Weights of a small encoder-decoder audio transcriber: decoder layers 6, 15625 training examples.
Rows from block 6 of the audio encoder of a small encoder-decoder audio transcriber, named by matrix and row number. Rows with one number belong to one channel. Each number is 200 + 20 x the weight over its row's rms, rounded and kept within 0 to 999. All counts start at 0.
After each channel's rows are labels from the 100 clips, of 14976, where the channel reaches its largest size: "responds to" is what is common among them. Only what is clearly more common there than usual is listed. The data: read English sentences (LibriTTS-R).
# filt: filter width-3 conv, dilation 2 (encoder.blocks.6.filt.weight, 192x192x3, each kernel summed), inputs 0-63
# gate: gate width-3 conv, dilation 2 (encoder.blocks.6.gate.weight, 192x192x3, each kernel summed), inputs 0-63
# out: residual pointwise conv (encoder.blocks.6.out.weight, 192x192x1, transposed), outputs 0-63

filt.2,185,231,178,213,214,176,189,217,199,216,225,225,158,221,205,195,179,179,201,210,220,200,177,199,221,200,223,173,197,206,201,183,203,215,191,198,237,218,224,168,186,202,202,173,231,185,189,204,199,217,201,210,176,185,225,202,222,191,193,201,240,173,228,184
gate.2,153,224,219,202,198,201,177,236,214,177,205,182,184,206,207,212,203,219,213,192,189,223,228,216,172,218,171,207,195,204,207,227,181,197,224,171,219,197,211,221,186,191,191,213,204,200,179,190,187,196,230,183,201,200,223,154,218,201,246,199,192,250,186,207
out.2,193,203,199,174,197,215,202,210,184,212,251,181,195,197,197,165,243,203,206,211,231,184,179,227,211,212,227,186,205,203,200,189,155,206,211,169,216,216,178,202,216,209,172,162,215,205,189,213,237,199,205,214,212,181,169,195,207,201,162,171,213,232,207,201
responds to: the word "for"

filt.5,168,231,187,205,186,178,201,180,185,172,228,186,215,196,204,197,193,194,210,184,185,187,181,226,202,201,209,195,213,220,242,186,185,185,192,209,221,199,191,183,196,193,227,195,183,177,196,230,210,209,198,168,188,181,221,182,215,216,184,202,215,245,189,150
gate.5,197,210,163,212,168,222,210,204,182,201,202,211,189,187,234,187,229,201,223,218,216,177,188,185,195,189,187,223,210,172,214,226,205,173,199,181,210,196,197,215,178,178,188,217,197,186,181,168,212,207,209,206,186,180,225,143,232,208,189,209,207,200,197,200
out.5,240,210,185,170,196,191,164,193,187,185,180,229,186,190,213,194,223,188,213,212,176,169,217,195,221,180,203,207,157,164,195,231,179,198,229,210,195,187,194,211,211,207,177,192,177,222,178,203,219,204,211,213,179,198,191,194,207,171,208,183,211,179,208,178
responds to: the word "she"

filt.119,189,201,171,178,201,169,203,210,231,178,187,184,184,218,188,196,218,165,209,209,202,234,217,220,206,205,193,219,211,167,225,176,175,210,228,164,238,212,232,189,222,213,201,219,226,240,163,154,242,140,195,217,200,191,175,189,220,187,191,195,198,224,207,207
gate.119,213,205,207,185,217,220,220,208,232,235,202,166,210,228,196,225,215,214,214,215,213,197,226,172,202,185,234,201,177,182,215,263,172,194,205,171,180,200,212,164,190,187,218,198,184,215,184,184,200,183,173,193,178,218,162,220,152,178,201,214,167,191,219,190
out.119,218,204,185,192,197,190,199,222,236,168,216,179,220,204,225,199,214,220,203,234,209,198,215,199,196,250,204,201,219,194,187,245,210,181,179,165,181,213,222,237,178,199,213,202,175,187,195,202,203,196,209,172,190,194,212,203,201,205,195,185,199,219,204,220
responds to: the word "was"

filt.46,219,212,187,216,212,166,188,209,238,196,207,201,204,200,179,181,187,223,197,190,209,208,191,234,175,186,198,169,231,202,221,186,213,215,184,177,220,207,198,181,168,196,200,199,189,191,214,180,216,187,191,178,214,190,231,155,224,182,180,194,199,221,208,203
gate.46,204,193,188,193,201,182,202,215,216,192,225,186,167,200,230,219,181,190,221,213,188,204,263,241,200,231,192,190,202,218,191,173,201,187,186,197,220,168,201,198,231,220,184,207,201,197,175,196,213,205,202,241,182,187,246,156,190,242,191,232,235,172,199,168
out.46,189,214,180,192,198,220,219,236,152,173,237,162,213,212,196,190,181,212,192,203,211,179,181,217,204,226,192,184,174,228,264,209,177,225,224,186,226,231,211,186,175,202,194,195,203,234,173,199,221,189,254,216,208,218,221,197,174,228,195,171,210,218,187,198
responds to: the word "for"

filt.134,230,213,185,195,212,236,211,202,228,172,190,249,188,190,243,207,224,201,220,208,201,229,163,193,195,249,220,155,172,223,203,214,188,202,211,178,201,217,199,187,194,186,200,204,202,192,212,203,211,202,190,193,208,221,200,216,222,166,216,165,193,202,187,225
gate.134,191,174,159,180,219,205,177,201,180,219,195,180,218,201,214,203,187,168,206,242,156,200,265,209,168,212,204,219,191,209,236,190,171,189,249,211,200,228,215,215,204,227,190,189,190,249,222,189,165,170,187,216,206,218,207,189,188,226,216,249,192,226,190,212
out.134,209,190,223,245,217,223,223,203,154,218,234,204,209,214,158,217,203,165,204,190,214,187,217,198,219,171,189,218,164,221,231,181,226,255,249,190,232,194,221,207,208,226,201,190,217,177,206,243,198,229,197,227,191,194,185,219,192,228,187,214,226,214,196,190
responds to: the word "was"

filt.78,227,186,225,212,181,195,204,209,180,207,220,187,271,173,171,196,208,235,211,211,199,192,192,187,229,180,214,160,200,191,213,210,186,215,213,185,221,211,188,188,182,190,204,203,213,187,191,209,188,201,214,205,199,235,193,189,220,204,199,226,235,177,179,177
gate.78,236,182,188,188,204,159,212,208,215,181,221,198,200,205,233,168,187,188,183,199,228,211,191,227,191,189,214,230,188,205,166,203,189,195,178,222,212,216,230,190,186,169,194,236,161,226,217,228,224,226,191,194,197,180,165,179,172,205,215,174,202,243,160,198
out.78,177,237,206,218,192,209,229,236,198,217,215,174,192,182,217,185,202,172,177,184,165,171,193,176,186,185,228,169,178,180,169,189,207,208,200,198,167,205,217,167,199,217,204,208,182,207,190,214,230,187,201,209,202,190,197,200,215,209,224,171,221,248,194,214
responds to: the word "was"

filt.51,197,209,207,236,196,215,194,213,194,234,177,195,210,163,223,213,176,185,197,191,223,213,209,223,242,179,213,177,211,177,209,195,194,206,189,222,200,211,208,182,208,198,170,199,189,233,216,195,215,202,203,177,192,204,189,216,229,192,189,169,231,181,159,196
gate.51,221,211,183,205,200,223,205,183,169,191,220,192,202,190,203,168,229,220,192,251,212,219,209,199,204,224,216,215,177,198,194,246,180,204,190,197,233,194,171,176,160,172,196,179,176,208,199,196,237,190,203,226,204,159,189,175,185,227,179,227,219,199,202,203
out.51,177,188,236,224,189,189,207,172,200,178,178,198,175,186,213,148,185,205,211,207,186,225,232,195,197,192,210,222,171,185,220,214,158,201,199,177,238,164,213,220,196,145,150,239,214,181,214,167,190,188,181,204,198,185,199,204,220,206,214,230,192,210,227,213
responds to: the word "was"; the word "he"