From a checkpoint of a small encoder-decoder audio transcriber.
Training: 18300 steps, batches of 128.
Rows from block 3 of the audio encoder of a small encoder-decoder audio transcriber, named by matrix and row number. Rows with one number belong to one channel. Each number is 128 + 24 x the weight over its row's rms, rounded and kept within 0 to 255. All counts start at 0.
Before each channel's rows are labels from the 100 clips, of 14976, where the channel reaches its largest size: "strongest on" is what is common among them. Only what is clearly more common there than usual is listed. The data: read English sentences (LibriTTS-R).
# filt: filter width-3 conv, dilation 8 (encoder.blocks.3.filt.weight, 192x192x3, each kernel summed), inputs 128-191
# gate: gate width-3 conv, dilation 8 (encoder.blocks.3.gate.weight, 192x192x3, each kernel summed), inputs 128-191
# out: residual pointwise conv (encoder.blocks.3.out.weight, 192x192x1, transposed), outputs 128-191

strongest on: voice: female
filt.147 [120 110 136 148 132 121 117 124 163 131 123 119 111 145 133 127 134 131 141 135 117 119 183 121 118 133 137 158 181 195 136 114 136 122 148 159 108 135 164 140 177 164 120  99 151 130 130 164  99 149  99 120 110 120 138 172 143 163 135 107 154 113  86 163]
gate.147 [151 117 133  79 109 135 136 177 151 121 109 118 115 114 142 144  40 106 118 152 136 158 135 148 103 101  98 145 158 109 102 115 131 109 120 129 133 145 121 124  86 140  66 143 149 142  81 143 122 122 127 115  90 136 152 110 129 178 129 122 126 118  97  51]
out.147 [101  99 103 134  98 151  97 141 144 158 208 124  97 135 116 109 133 123 103 146 162 159 108 105 127  95 100  93 150 117 136 154 134 126 137 109 129 164 155 121 139 154  94  81 136  89 118 166 118 144 126  89  78 116 118 160 156 119 138 150 156 138 124 123]

strongest on: voice: male
filt.48 [144  87 120 138 159 138 148 152 142 150 114  95 113 153 173 132 117 146  80 115 137 146 133 152 158 141 140 103 149 110 132 116 135 136 104 118 125 132 163 138  92 139 159 131 100 107 160 125 133 180 157 132  80  83  94 170  90 140 124 119 118 130 131 106]
gate.48 [134 107 130 107 158 152  74 168  97 109 140 100 166 127  95 131 109 133 115 113 126 121 114  94 135 141 115 145  95 115 140 104 166 157 139  73 108  86 148  99  94 102 104 124 127 122 107 165 128 106 102 134 125 129 136 118 128 166 158  99 109 136 127 125]
out.48 [142 135 112 123 103 123 176 146 133 124 108 159 126 112 143 111 105 126 134 148 134 126  88 119 157 163 152 140 135 113 120 125 110 129 147 145 145 122 130 113  84 127 126 159 124 177  96 141 116 108 142 164 137 145 145 137 125 105 159 116 147 131 131 145]

strongest on: voice: male
filt.75 [154 117 124  79 105 103 165 129 143 137 106 116 110 106  72  97 127  77 122 161  97 108 168 118 114 135 106 142 183 108 130 126 124 167  92 108 105 104 159 118 144 115 160  99 114  84 133  95  59 156 114 156  90 157  69 122 117 132 139 102 129  99 174 110]
gate.75 [161 135  94 155 125  90  72 101  81 135 153 150 141 147 140 106 101 139 164  98 187 121 126 164 125 135 178 139  97 149 149 134 150  96 112 117 140 158 122 155  92  76 101 112 104 124 132 116 114 118 101 153 148 104 111 133 140 114  58 130  73 163 132 105]
out.75 [175 163 106 137 133  80 164 162 131  88 110 134 155 162 147 126 133 155 106  94 104 119 128 101 129 104 123 121 106 137  96 136 136 100 102 167 129  93 163 142 174 130 134 117 109 125 125 131 144 100 171 114 113 106 132 131 123 113 157 120 119 127 113 126]

strongest on: voice: female
filt.70 [125 134 133 123  99 164 147 135 141 111 175 162 137 149 153 127 125 117 122 107 173 116 147 121 112 106  85 142 154  98 109 138 123 145 117 111 114 132 155  89 117 158 111 136 154 177 145 136 139 123 108  89 159  84 113 142 139 120 118 134 175 130 115 131]
gate.70 [160  70 156 152 135 152 169 119 107  97  97  97 132 107 143  82 131 115 140 137 115 135 149 156  90  92  98 153  97 136 101 131 163 156 112  98 121 179 107 121 129 140 102 109 148 157 149 123 100 141 101 152  72 110 155 182  91 142 134 127 111 110 101 121]
out.70 [127 121 153 166 124 102 127 110 167 134 131 136 128 115  71 106 180  96 145 109 104 129 113 130 132 182 118 133 155  99 167 134 131 149 100  98 136 118 138 156 113 154 118 106 140 117  94 112 147 128 167 118 146 161 120  88 147 131 157 124  93 127 144 142]

strongest on: voice: male
filt.7 [120 126 150 105  99 123 154 125 133  80 131 138 119 110  99  77 107 115 130 125 143  90 133 156 122 131 145  99 122 112 111 108 100 141 147 139 104 109 114 134 104 137 111 136 103 137 139 156 125  81 121 153 169 137 155  93 162 155  68 102 156 128 131 155]
gate.7 [146 107 109 136 107 144 169 129 130  99 114 130  90  86 136 169  93  90 147 145 111  59 132 118 133 138 124 164 144 149 147 125 114 118 149 101 149  92 153  97 120 139 130 131 151 119 114 138  92 105 100  91 150  83 150 134 140 102 133 141 126 124 151 165]
out.7 [169 122 108 135  76 124  95 112 149 150 139 148 115  76 158 146 159 149 145 179 147  84 158 111 133 104 147  92 140  88 109 141 116 171 126 148 117 119 106 149 140 126 125 141 116 101 140 157 137 115 111  63 111 117 152 164 105 163 167 155 115 101 129 116]

strongest on: voice: female
filt.151 [131 153 145 132 118 154 165 117  86 140  98 128 136 107 128 168 128 129  80 125 126  90  90 142 108  96 109  78 153 128 175 122  88 121 114 136 190 154 144 118 152 132  89 156 108 142 127 127 168 147 102 150  87 109  96 102 104  73 115 130 134 117 166 103]
gate.151 [123 135 116 156 137 107 108 145 135 134 129 137 131 138 153  78 126  93  91 145 113 129 139 111 157 130 130 127 148 137 157 133 110 108 131 169 141  93 121 128 136  89 132 142 100 132 121 141 138 115  98 103 104 104 107 135 151 165 122 129 104 144 124 100]
out.151 [ 88 128 123 152 114  51  82 139 168 159 132 100 122 104 167 123 137 104 113 123 132 138 130 122 139 148 130 109 162 175 123 169 131 115 132 125 110 138  98 141 111 136 108 135 125 140  84 130 118 167 132  95 112 143  73 110 111 105 112 165 123  91 136 133]

strongest on: voice: male
filt.83 [128 147  87 126 129 160 118 127 160 140 159 143  94 111 133 115 121 136 150 118 100 106 144 132 114  99 123 161 100 130 126 131  92 170 129 154 138 118 142 174 150 143 143 129  74 133 123 135  95 138 148 138  81 150 123  98 175 121 141 167 143 130 112 195]
gate.83 [150  95 159 105  97 146 144 144 128 157 106  87 123 100  97 136 114 138 146 149 101 188  80 126  80 121  98 161 166 186 114 137 177 128 179 122  75  86  90 126 110 112 136 156 125 111  98 117  99 105 119 107 134 117 123 148 146 110  99 137 114 127 107 100]
out.83 [146 129 109 157 140  83 133 150 103 146 127 120 101  97 140 149 152 146 134 128  81 139 126 127  89 141 128 175 110 177 140 109  74 137 105 127  97 137 109 100 145 151 105 106 129 125 152 128 139  92 123 181 141 151 134 102 135 108 110 101 138 111 154 188]