A small encoder-decoder audio transcriber, trained from scratch.
Model: encoder norm layernorm, decoder norm layernorm.
Data: 15625 training examples, 149.9 epochs.
Rows from block 7 of the audio encoder of a small encoder-decoder audio transcriber, named by matrix and row number. Rows with one number belong to one channel. Each number is 128 + 24 x the weight over its row's rms, rounded and kept within 0 to 255. All counts start at 0. Numbers have three digits each.
After each channel's rows are labels from the 100 clips, of 14976, where the channel reaches its largest size: "responds to" is what is common among them. Only what is clearly more common there than usual is listed. The data: read English sentences (LibriTTS-R). In brackets: how many of the 100.
# filt: filter width-3 conv, dilation 4 (encoder.blocks.7.filt.weight, 192x192x3, each kernel summed), inputs 0-95
# gate: gate width-3 conv, dilation 4 (encoder.blocks.7.gate.weight, 192x192x3, each kernel summed), inputs 0-95
# out: residual pointwise conv (encoder.blocks.7.out.weight, 192x192x1, transposed), outputs 0-95

filt.67:138104149137153135138148108157148141162130120105082136167115149119161140150132086157129111117084140141163121147121144115137111209124111117134140146122137190113200156148091148105151110139101119140159159126149104141102142114131129143141116140107169094110113104124160064100151124148117127124
gate.67:130152149107119125145156122105122125106160123160097082138163133108185152115160114112115150121094123146147150146118145102111170123126113141109136120093167115091115099119145164139082090169167132124145106188123176106144131157172167145124122116137108118160147141107061181119133161106133105110
out.67:087161136124125122170153133086139136096106172115152089145103099132156138095171138134134125173158114141135141110129169106165090155110110147145139122165143131151120119103160141149113141103143167152169156155116155106160133112099101139123105104118147140140149128127076187127086117137142174137
responds to: the word "i" (48)

filt.114:121104134119137154121122132110109177095125140105094112159144114160112118118066141136108116095138087145104117114106158132128104076121150096100159092113142100072132090117123166112120116119076116133083122147150147150121122141127125107139095153124095117140129143087122125123168102155089094135
gate.114:121137142089115139147089122099121092151117150163124127106139148140114139094161109124155139091113119099156107121133147146169125116155106165135147094112107118119118146107126131127128121139109144135080140160178141127117117098131134130134121153118136127166105073110119120119119125108081155078
out.114:080148131117158115126095111134115115138129090075141143143116106116171133165167150118122129144109185108142111144143099114124119121144090102111127124127075160121093125172130106109166120105085126155121112176134135150124127112094157105092114160086133125133079110140146106134143145111173104090
responds to: the word "so" (25)

filt.92:143168095131126102128183139127100127141107121165187134143153133091103162137129127115171126156107102132099096135154121141115129117109096071108065165119081142157129118103094107113127158119103130135113135132121119170141109125143150092125120107123115084116129093115132091119171135112129117149
gate.92:151139118137147133096132108083140095115124153120158140104086097097112103113117158114136199149132169111146154136084145125103101142082110112125076162120103108131124139106094139097142115129114096146093086107166099118155081108143094122123115144106132138117124147142127093130099137138121106133
out.92:164155125143122110107111130102134151107109094139175100168097175109099048113134140152115158127116145116148154125146143128123121154119180143136119117141142142163201140113122141120164136117151136139122148107164051126126098106133118140111099147130134156148124131129102126073128135152144095138
responds to: the word "i" (48)

filt.186:125145155139120168130108155116097132143131105156127132109087167102164109148072185182117142115061140126130151142161182155134137074149141113078113101137128172156160127105109161122171132124141136132144094063154145107169161159130122095111140093131122106162160153114138153122134104143128140091
gate.186:109066097118134068100079090113095145147092116130138114119152117116155127144127161183147131136122116142171086139120088124097132094116121116128097113132091145130097137157122126162139140076146114130125062135158164113138154108139133150148094090117086149150117120121124131100102152103157140158
out.186:110123135154162153129113126124122103176116118129106129125117146161125110154118134097101098107160126131132159151106134111112095185155053118151128136131100105145189131158169094113086127150121147096063170165087126153124106090127146152133147108116124139126051125107122131117136151085130153133
responds to: the word "the" (81)

filt.76:135184165168121106053132167161105155175131153117104143152119131117104143085127149148164117155154100144151123134142155164127147105152121105120122104125105120165105128153147158140136134162134147100136112104148129118136163123131134149134113116171101126112124117161137122094088113075128133143
gate.76:109118156116148089131123137106120134074132162161141118128099100117154137137128103127132146128129096088120081132122120117088106161145133129119122136098171084146072150151126119148123144080132125126107144104143141128163134123175124171097153137161134116152101109150105121117133099121153178148
out.76:142101133127135141160152096087150138143131127164121144101158129129142183141122134182107143104097132085135099131098113096103147118160156139120158149119161145128157145152144131128191141127154117115116168169130108175118158087134127119105141110145132095085164118132137081108108125146128163133
responds to: the word "every" (25)

filt.20:105163138099127148135124110110108123146152121167116123107143137145142131134146135125108144132161121101101116074105113127084096109131140126114153060179163100136100093110114142130100103155156120073143141155150135123148079113147130134130167132141123155103098123166093121104136151137156125101
gate.20:126119150105136153110172113125118142159142092112129131149143125154155138103128165094099147105128116082182108071153157157104146156111109104094106138148132155099113112129102139105130104106136139145118112128100119076151121192118080115092127108077176145086152118171092141146130115161147148108
out.20:136121091142143138090091139124141109128128148071156130127091120133113121140128081173133116132096126137145098121113119102155157150098079130141112150171140139129110154141101130153157106148106137135138158086116072127107134169149141142111152074112130093162149127143143119174138148120072145123
responds to: the word "the" (79)

filt.39:147149104144141089103125153146149130165109118099132092108107122133114138155097132133120101160143108148156158107135116119152124114111060129129133132170135123135115148155092158133172155141108137118184141151150156134140143107143138152169148108110108128154136080132130172102095162157147100123
gate.39:144096145134121109112119126092144155159092109155126128113132122113158107103139145143104131095170061114140126153129108152148146123106182150141139160127121102113136154167126137093124121168177097148125142176174145145107147080150106140086081112121114123125131145118142110140096138112128153099
out.39:081177137138143117140111137095110169109123136131133121116102162119116065119129102115140132114144144119099123173125137131116097110118161108153145119122151126117117146188166131110117136167105174147135105106100154133083126115107079129126113145135151116146119138117121102076157113127096145111
responds to: the word "i" (41)

filt.81:129095118114110099063053134128132076101159107092148068102135109170092150152153120087148114117095142104130111172128155122125074094139107152114101110125122163114105124090123132124129109105131110098132147126110098152119110165101165168148074144159093112157107149152131087129148179113132094107
gate.81:108156094139060115120149091122114117154079141163141144136131154129144174117127108162127171135141117126149081091101121131151130141132120148098112139084144132161143137126137125131123086113126120091120076133138095092168107099121151097175133146120138122176126142134152110153140114124172153133
out.81:127136129122142130132118153138124124150101135119142160114165136125164129098142157124143125101130113127084103120069092114147146146157147139138118159124148147129137093131116164160117145131149110120103093152112127074159135102115120111122164148131102154118138107146098125097131129119094170147
responds to: the word "and" (69)