A small encoder-decoder audio transcriber, trained from scratch.
Model: 6.97M parameters, log mel input, encoder arch wavenet, encoder norm layernorm, encoder depths [10], encoder widths [192], decoder width 192, decoder norm layernorm, decoder activation geglu.
Training: soap at rate 0.0015, 18300 steps, batches of 128.
Data: trained on read English sentences (LibriTTS-R), 149.9 epochs.
Rows from block 4 of the audio encoder, named by matrix and row number. Rows with one number belong to one channel. Each number is 128 + 32 x the weight over the matrix's rms, rounded and kept within 0 to 255. All counts start at 0. Numbers have three digits each.
# filt: filter width-3 conv, dilation 16 (encoder.blocks.4.filt.weight, 192x192x3), inputs 66-87, a 3 kernel for each
# gate: gate width-3 conv, dilation 16 (encoder.blocks.4.gate.weight, 192x192x3), inputs 66-87, a 3 kernel for each
filt.141:106126126154198118098140184129041133118148114166157090101140117115127112118129184183173093113079093120160116086195128120154149150113104115077093123118087152121133140189092172114115121147198036102142
filt.142:138068134144094136165159108128175154114138130146135073193205119127149091151115162137108157084123080108183129131075088120173125152126130105127106190135152111083138115176135111133129134126150156156162
filt.143:094133100156170165220069102117234104123198167154121112086121149117142060159116109111159086138139073158140104171071134115097086174111148164145076135159120135163130194124134153090145134145147148128163
filt.144:079105138144093146149156117118162079128088140145115045086103128156119128106094150143174044193114086078098185132113068076126101147174141142176128105156097116113087137119110130110177131121057168124149
filt.145:081148058171152170113151155116166108146130118140074144084101106084095146140094130076143072151161163191104139108134124072148128181130144077126168105126129088157072137111132075111105102153137166158148
filt.146:160120129054199171136145093117171167140111155133170113139115100065175110102129125127171108141149113094098121152172101139136089112131130120102125092117107174172101098069121150110136079153123172164127
filt.147:078114158134163180142107121179129120121151131156143095127153121181117127164129155141117120086100184128142108132127130144090115115130138100104208114100056138112127160188127067164124137152118121150113
filt.148:172135127090128122114148167132081184126152131106154087095089138143165110136126148142117163148149086130118103130078129110129110124123127097214151129173142129139114124155090136093158123059138118133115
filt.149:130064104188140191119135096145116114118133114091109140116092159141130161187179156106101168086122134084177088097058105069150121172095153104100117100148105164146105127157116146138124095129138165130121
filt.150:153124143151159084106190125133133103134092105089131115171167118156106115152085155120093105167132125144164164183044165095124148112160160090125136127197133113156138173148086169150127104118109142199192
filt.151:151124091076105163169183081117084134139092183163122112111084165196123088120134100130144156130125202134103120141186201123160071107140150144114147106155050197161099159165119180191168111084134207128101
filt.152:069105085118200113133175099153122080158040134092127112126117166080177131094178174173092137053117107150122137219145109077092139187087164138121072122172083150101103094151147167128121139130160158186124
filt.153:192154154163102173154077152123138161158081119122216117175158125154088156157069149120118089106127123125142128075122108124076112115142102160202125093202151104145132097130162104150126157141111086096149
filt.154:119106143126131098117188137167135125122158126138107093124100121147141179080117112120090132090136118072165131075167069146141144140066081160110049180121167132114129178089147097126138131175115099140163
filt.155:124124140126164120139092137138104102093172094123154164134141134107150132092116131182097100186107106116132125196096146153148148126193115130036158132122141155095120155124107068097142149144144115102154
filt.156:115077094103186154124118113099136084142183177138090193120077123137192042121184107148112146128143076129093093110125114149130176127141109123111139114127178135133116125107107158137091142195117113122125
filt.157:093076110142183100154105145177160126178199167104167151103157053140145152059151076078147104146081111131180100173078154130091160142114090155053152131094079093113075124174161039068141123183156150114144
filt.158:154184068093136125118118083110182138122143059107114103177106191117088140070146160108146116136113132168017131101130161187120141091140162104112060102095133119121141083120149109122133117152153164156150
filt.159:084148186112077118079169119145173159115090135113201143111146186142115145176100133127134150113150112138128109116099153139128113118196184151164101149133130133100150108107148137152054146106106132137134
filt.160:103179110118144131149179130136157109129146095115172118132174160057109146134188133119117166132111106154132097127079140055143135116183115141092178161074138106108129137124067207176091100143128114170139
gate.141:127132149186093110096142132155158145163098155148145132151167064113098142119147117142150131111236122150046136159183112127151115136171096148184152151153129141008115144181115139142112133077145102099085
gate.142:137158124079069129127182146112093133135129103105131121157154104124135130075126131126115120085152107109153173209043193115146096132172122134146131086202072140112171086051164154105129165105091136080179
gate.143:077101113093209151092125114103138147159098169100112116119147126137100182134106142121085108143236058131065130062088044146078149134174133136183156158103132122111122183160125135141152116167085093064185
gate.144:086100116135147104123098117183191142183114162145102109183198178144130170096116089139069130124106098097144117140137111104107173139193185144082106088135131081196101171172126151118130124115096176153164
gate.145:120075204125089083073106089153086135157153191099143146105147190088167130137095118141125102107178098125093123133118173191101153146170110143173130125129161173101115170134130145098094096155159173139144
gate.146:117074167185204090118157117160036110179176135126140150168113138157166153155130170121081124095142099161161129103058144106160149114177163093107103100180168116120137152149170119138159173118067154137118
gate.147:174105167139112213109133156049124136158121170097160100129076122104140114117135111089169048122112139176110154111129175122138139137085091128083150133113124086182127133102146114157146155167135170075145
gate.148:159142125121065168150082103118157121132129111139127113102129131121154177112156127123102106139125125116130162089116115090129148156101117136115151088155142148153079117163126123121072126179113109131138
gate.149:107017170112116147103135122128121132103149095158039128149197086114085135170123121135093099104185124121164175122042110133135192162172048131176123124079127111085144149146116133101177119167098127127095
gate.150:185107149125157092128138074101112115105185140121145144083088164132098148143110140121095149152146113162152086193172179098203110159110149059150115145129095110153198110110160174143080104145115172077161
gate.151:103125163086125150065114136128105095194124133131234089171075120130128144136114154123168189149110114142105137103128153077130139109182121118157174048159141083143195104202119098128135145140118068120131
gate.152:150137161101091128122111162158180141129131108137167141157116082106157153170184138102141164122169135098114147136129110116076068163152114097134117114183075145176138090178120092170110122099110124111136
gate.153:126180152102096112114170119102159115107171119135147098110143143088172098117156103134116057157123146124169099211155099134123095146155120130076190118117164149156144185037144066171162135130110140183118
gate.154:060149102178181142116059090110122144079165148146147125130172112145135142140173103113125140096102140147172098071236069163126135150176122167174176152101102141131107146098128128110091125133102105082140
gate.155:135105082105107137093125153154181139096127167113136122119012116106142136132092204110109139110042162161058134156152155122101103075143150127129140127065135152104094167110134119128135068075132050192100
gate.156:109115115171166176155113152182144191137165183130080158094068141134143083053177160072125095120115133141121192088147144150132094163112145115127172150138142118094095157108147120086135127131185129124063
gate.157:121114156123108138117121145117160173124129110095141078154171150129069187131163082129122129110114149101206109102150125173174116173156187160143089138080162112217131121090186125199135137091157151100084
gate.158:117033083154099122161146079136158102187129149082150093166063138116189121098127102187112072128197148090167163122063113154110149101177115175151102102139161131070164119121166132132112120136101143135134
gate.159:123109094153142067145110143168114156141122131185101117127138208141096077143150093123129117111104158180141158078098126165118133149170128158171153134113126173143138132173126113144131131124122106150135
gate.160:121142123134104169101137126129054124176197150121166148118179152133123072143118137111124107099121138131102170145137133105161177159180127145171134151065090117106135114193117119093182126121145087183126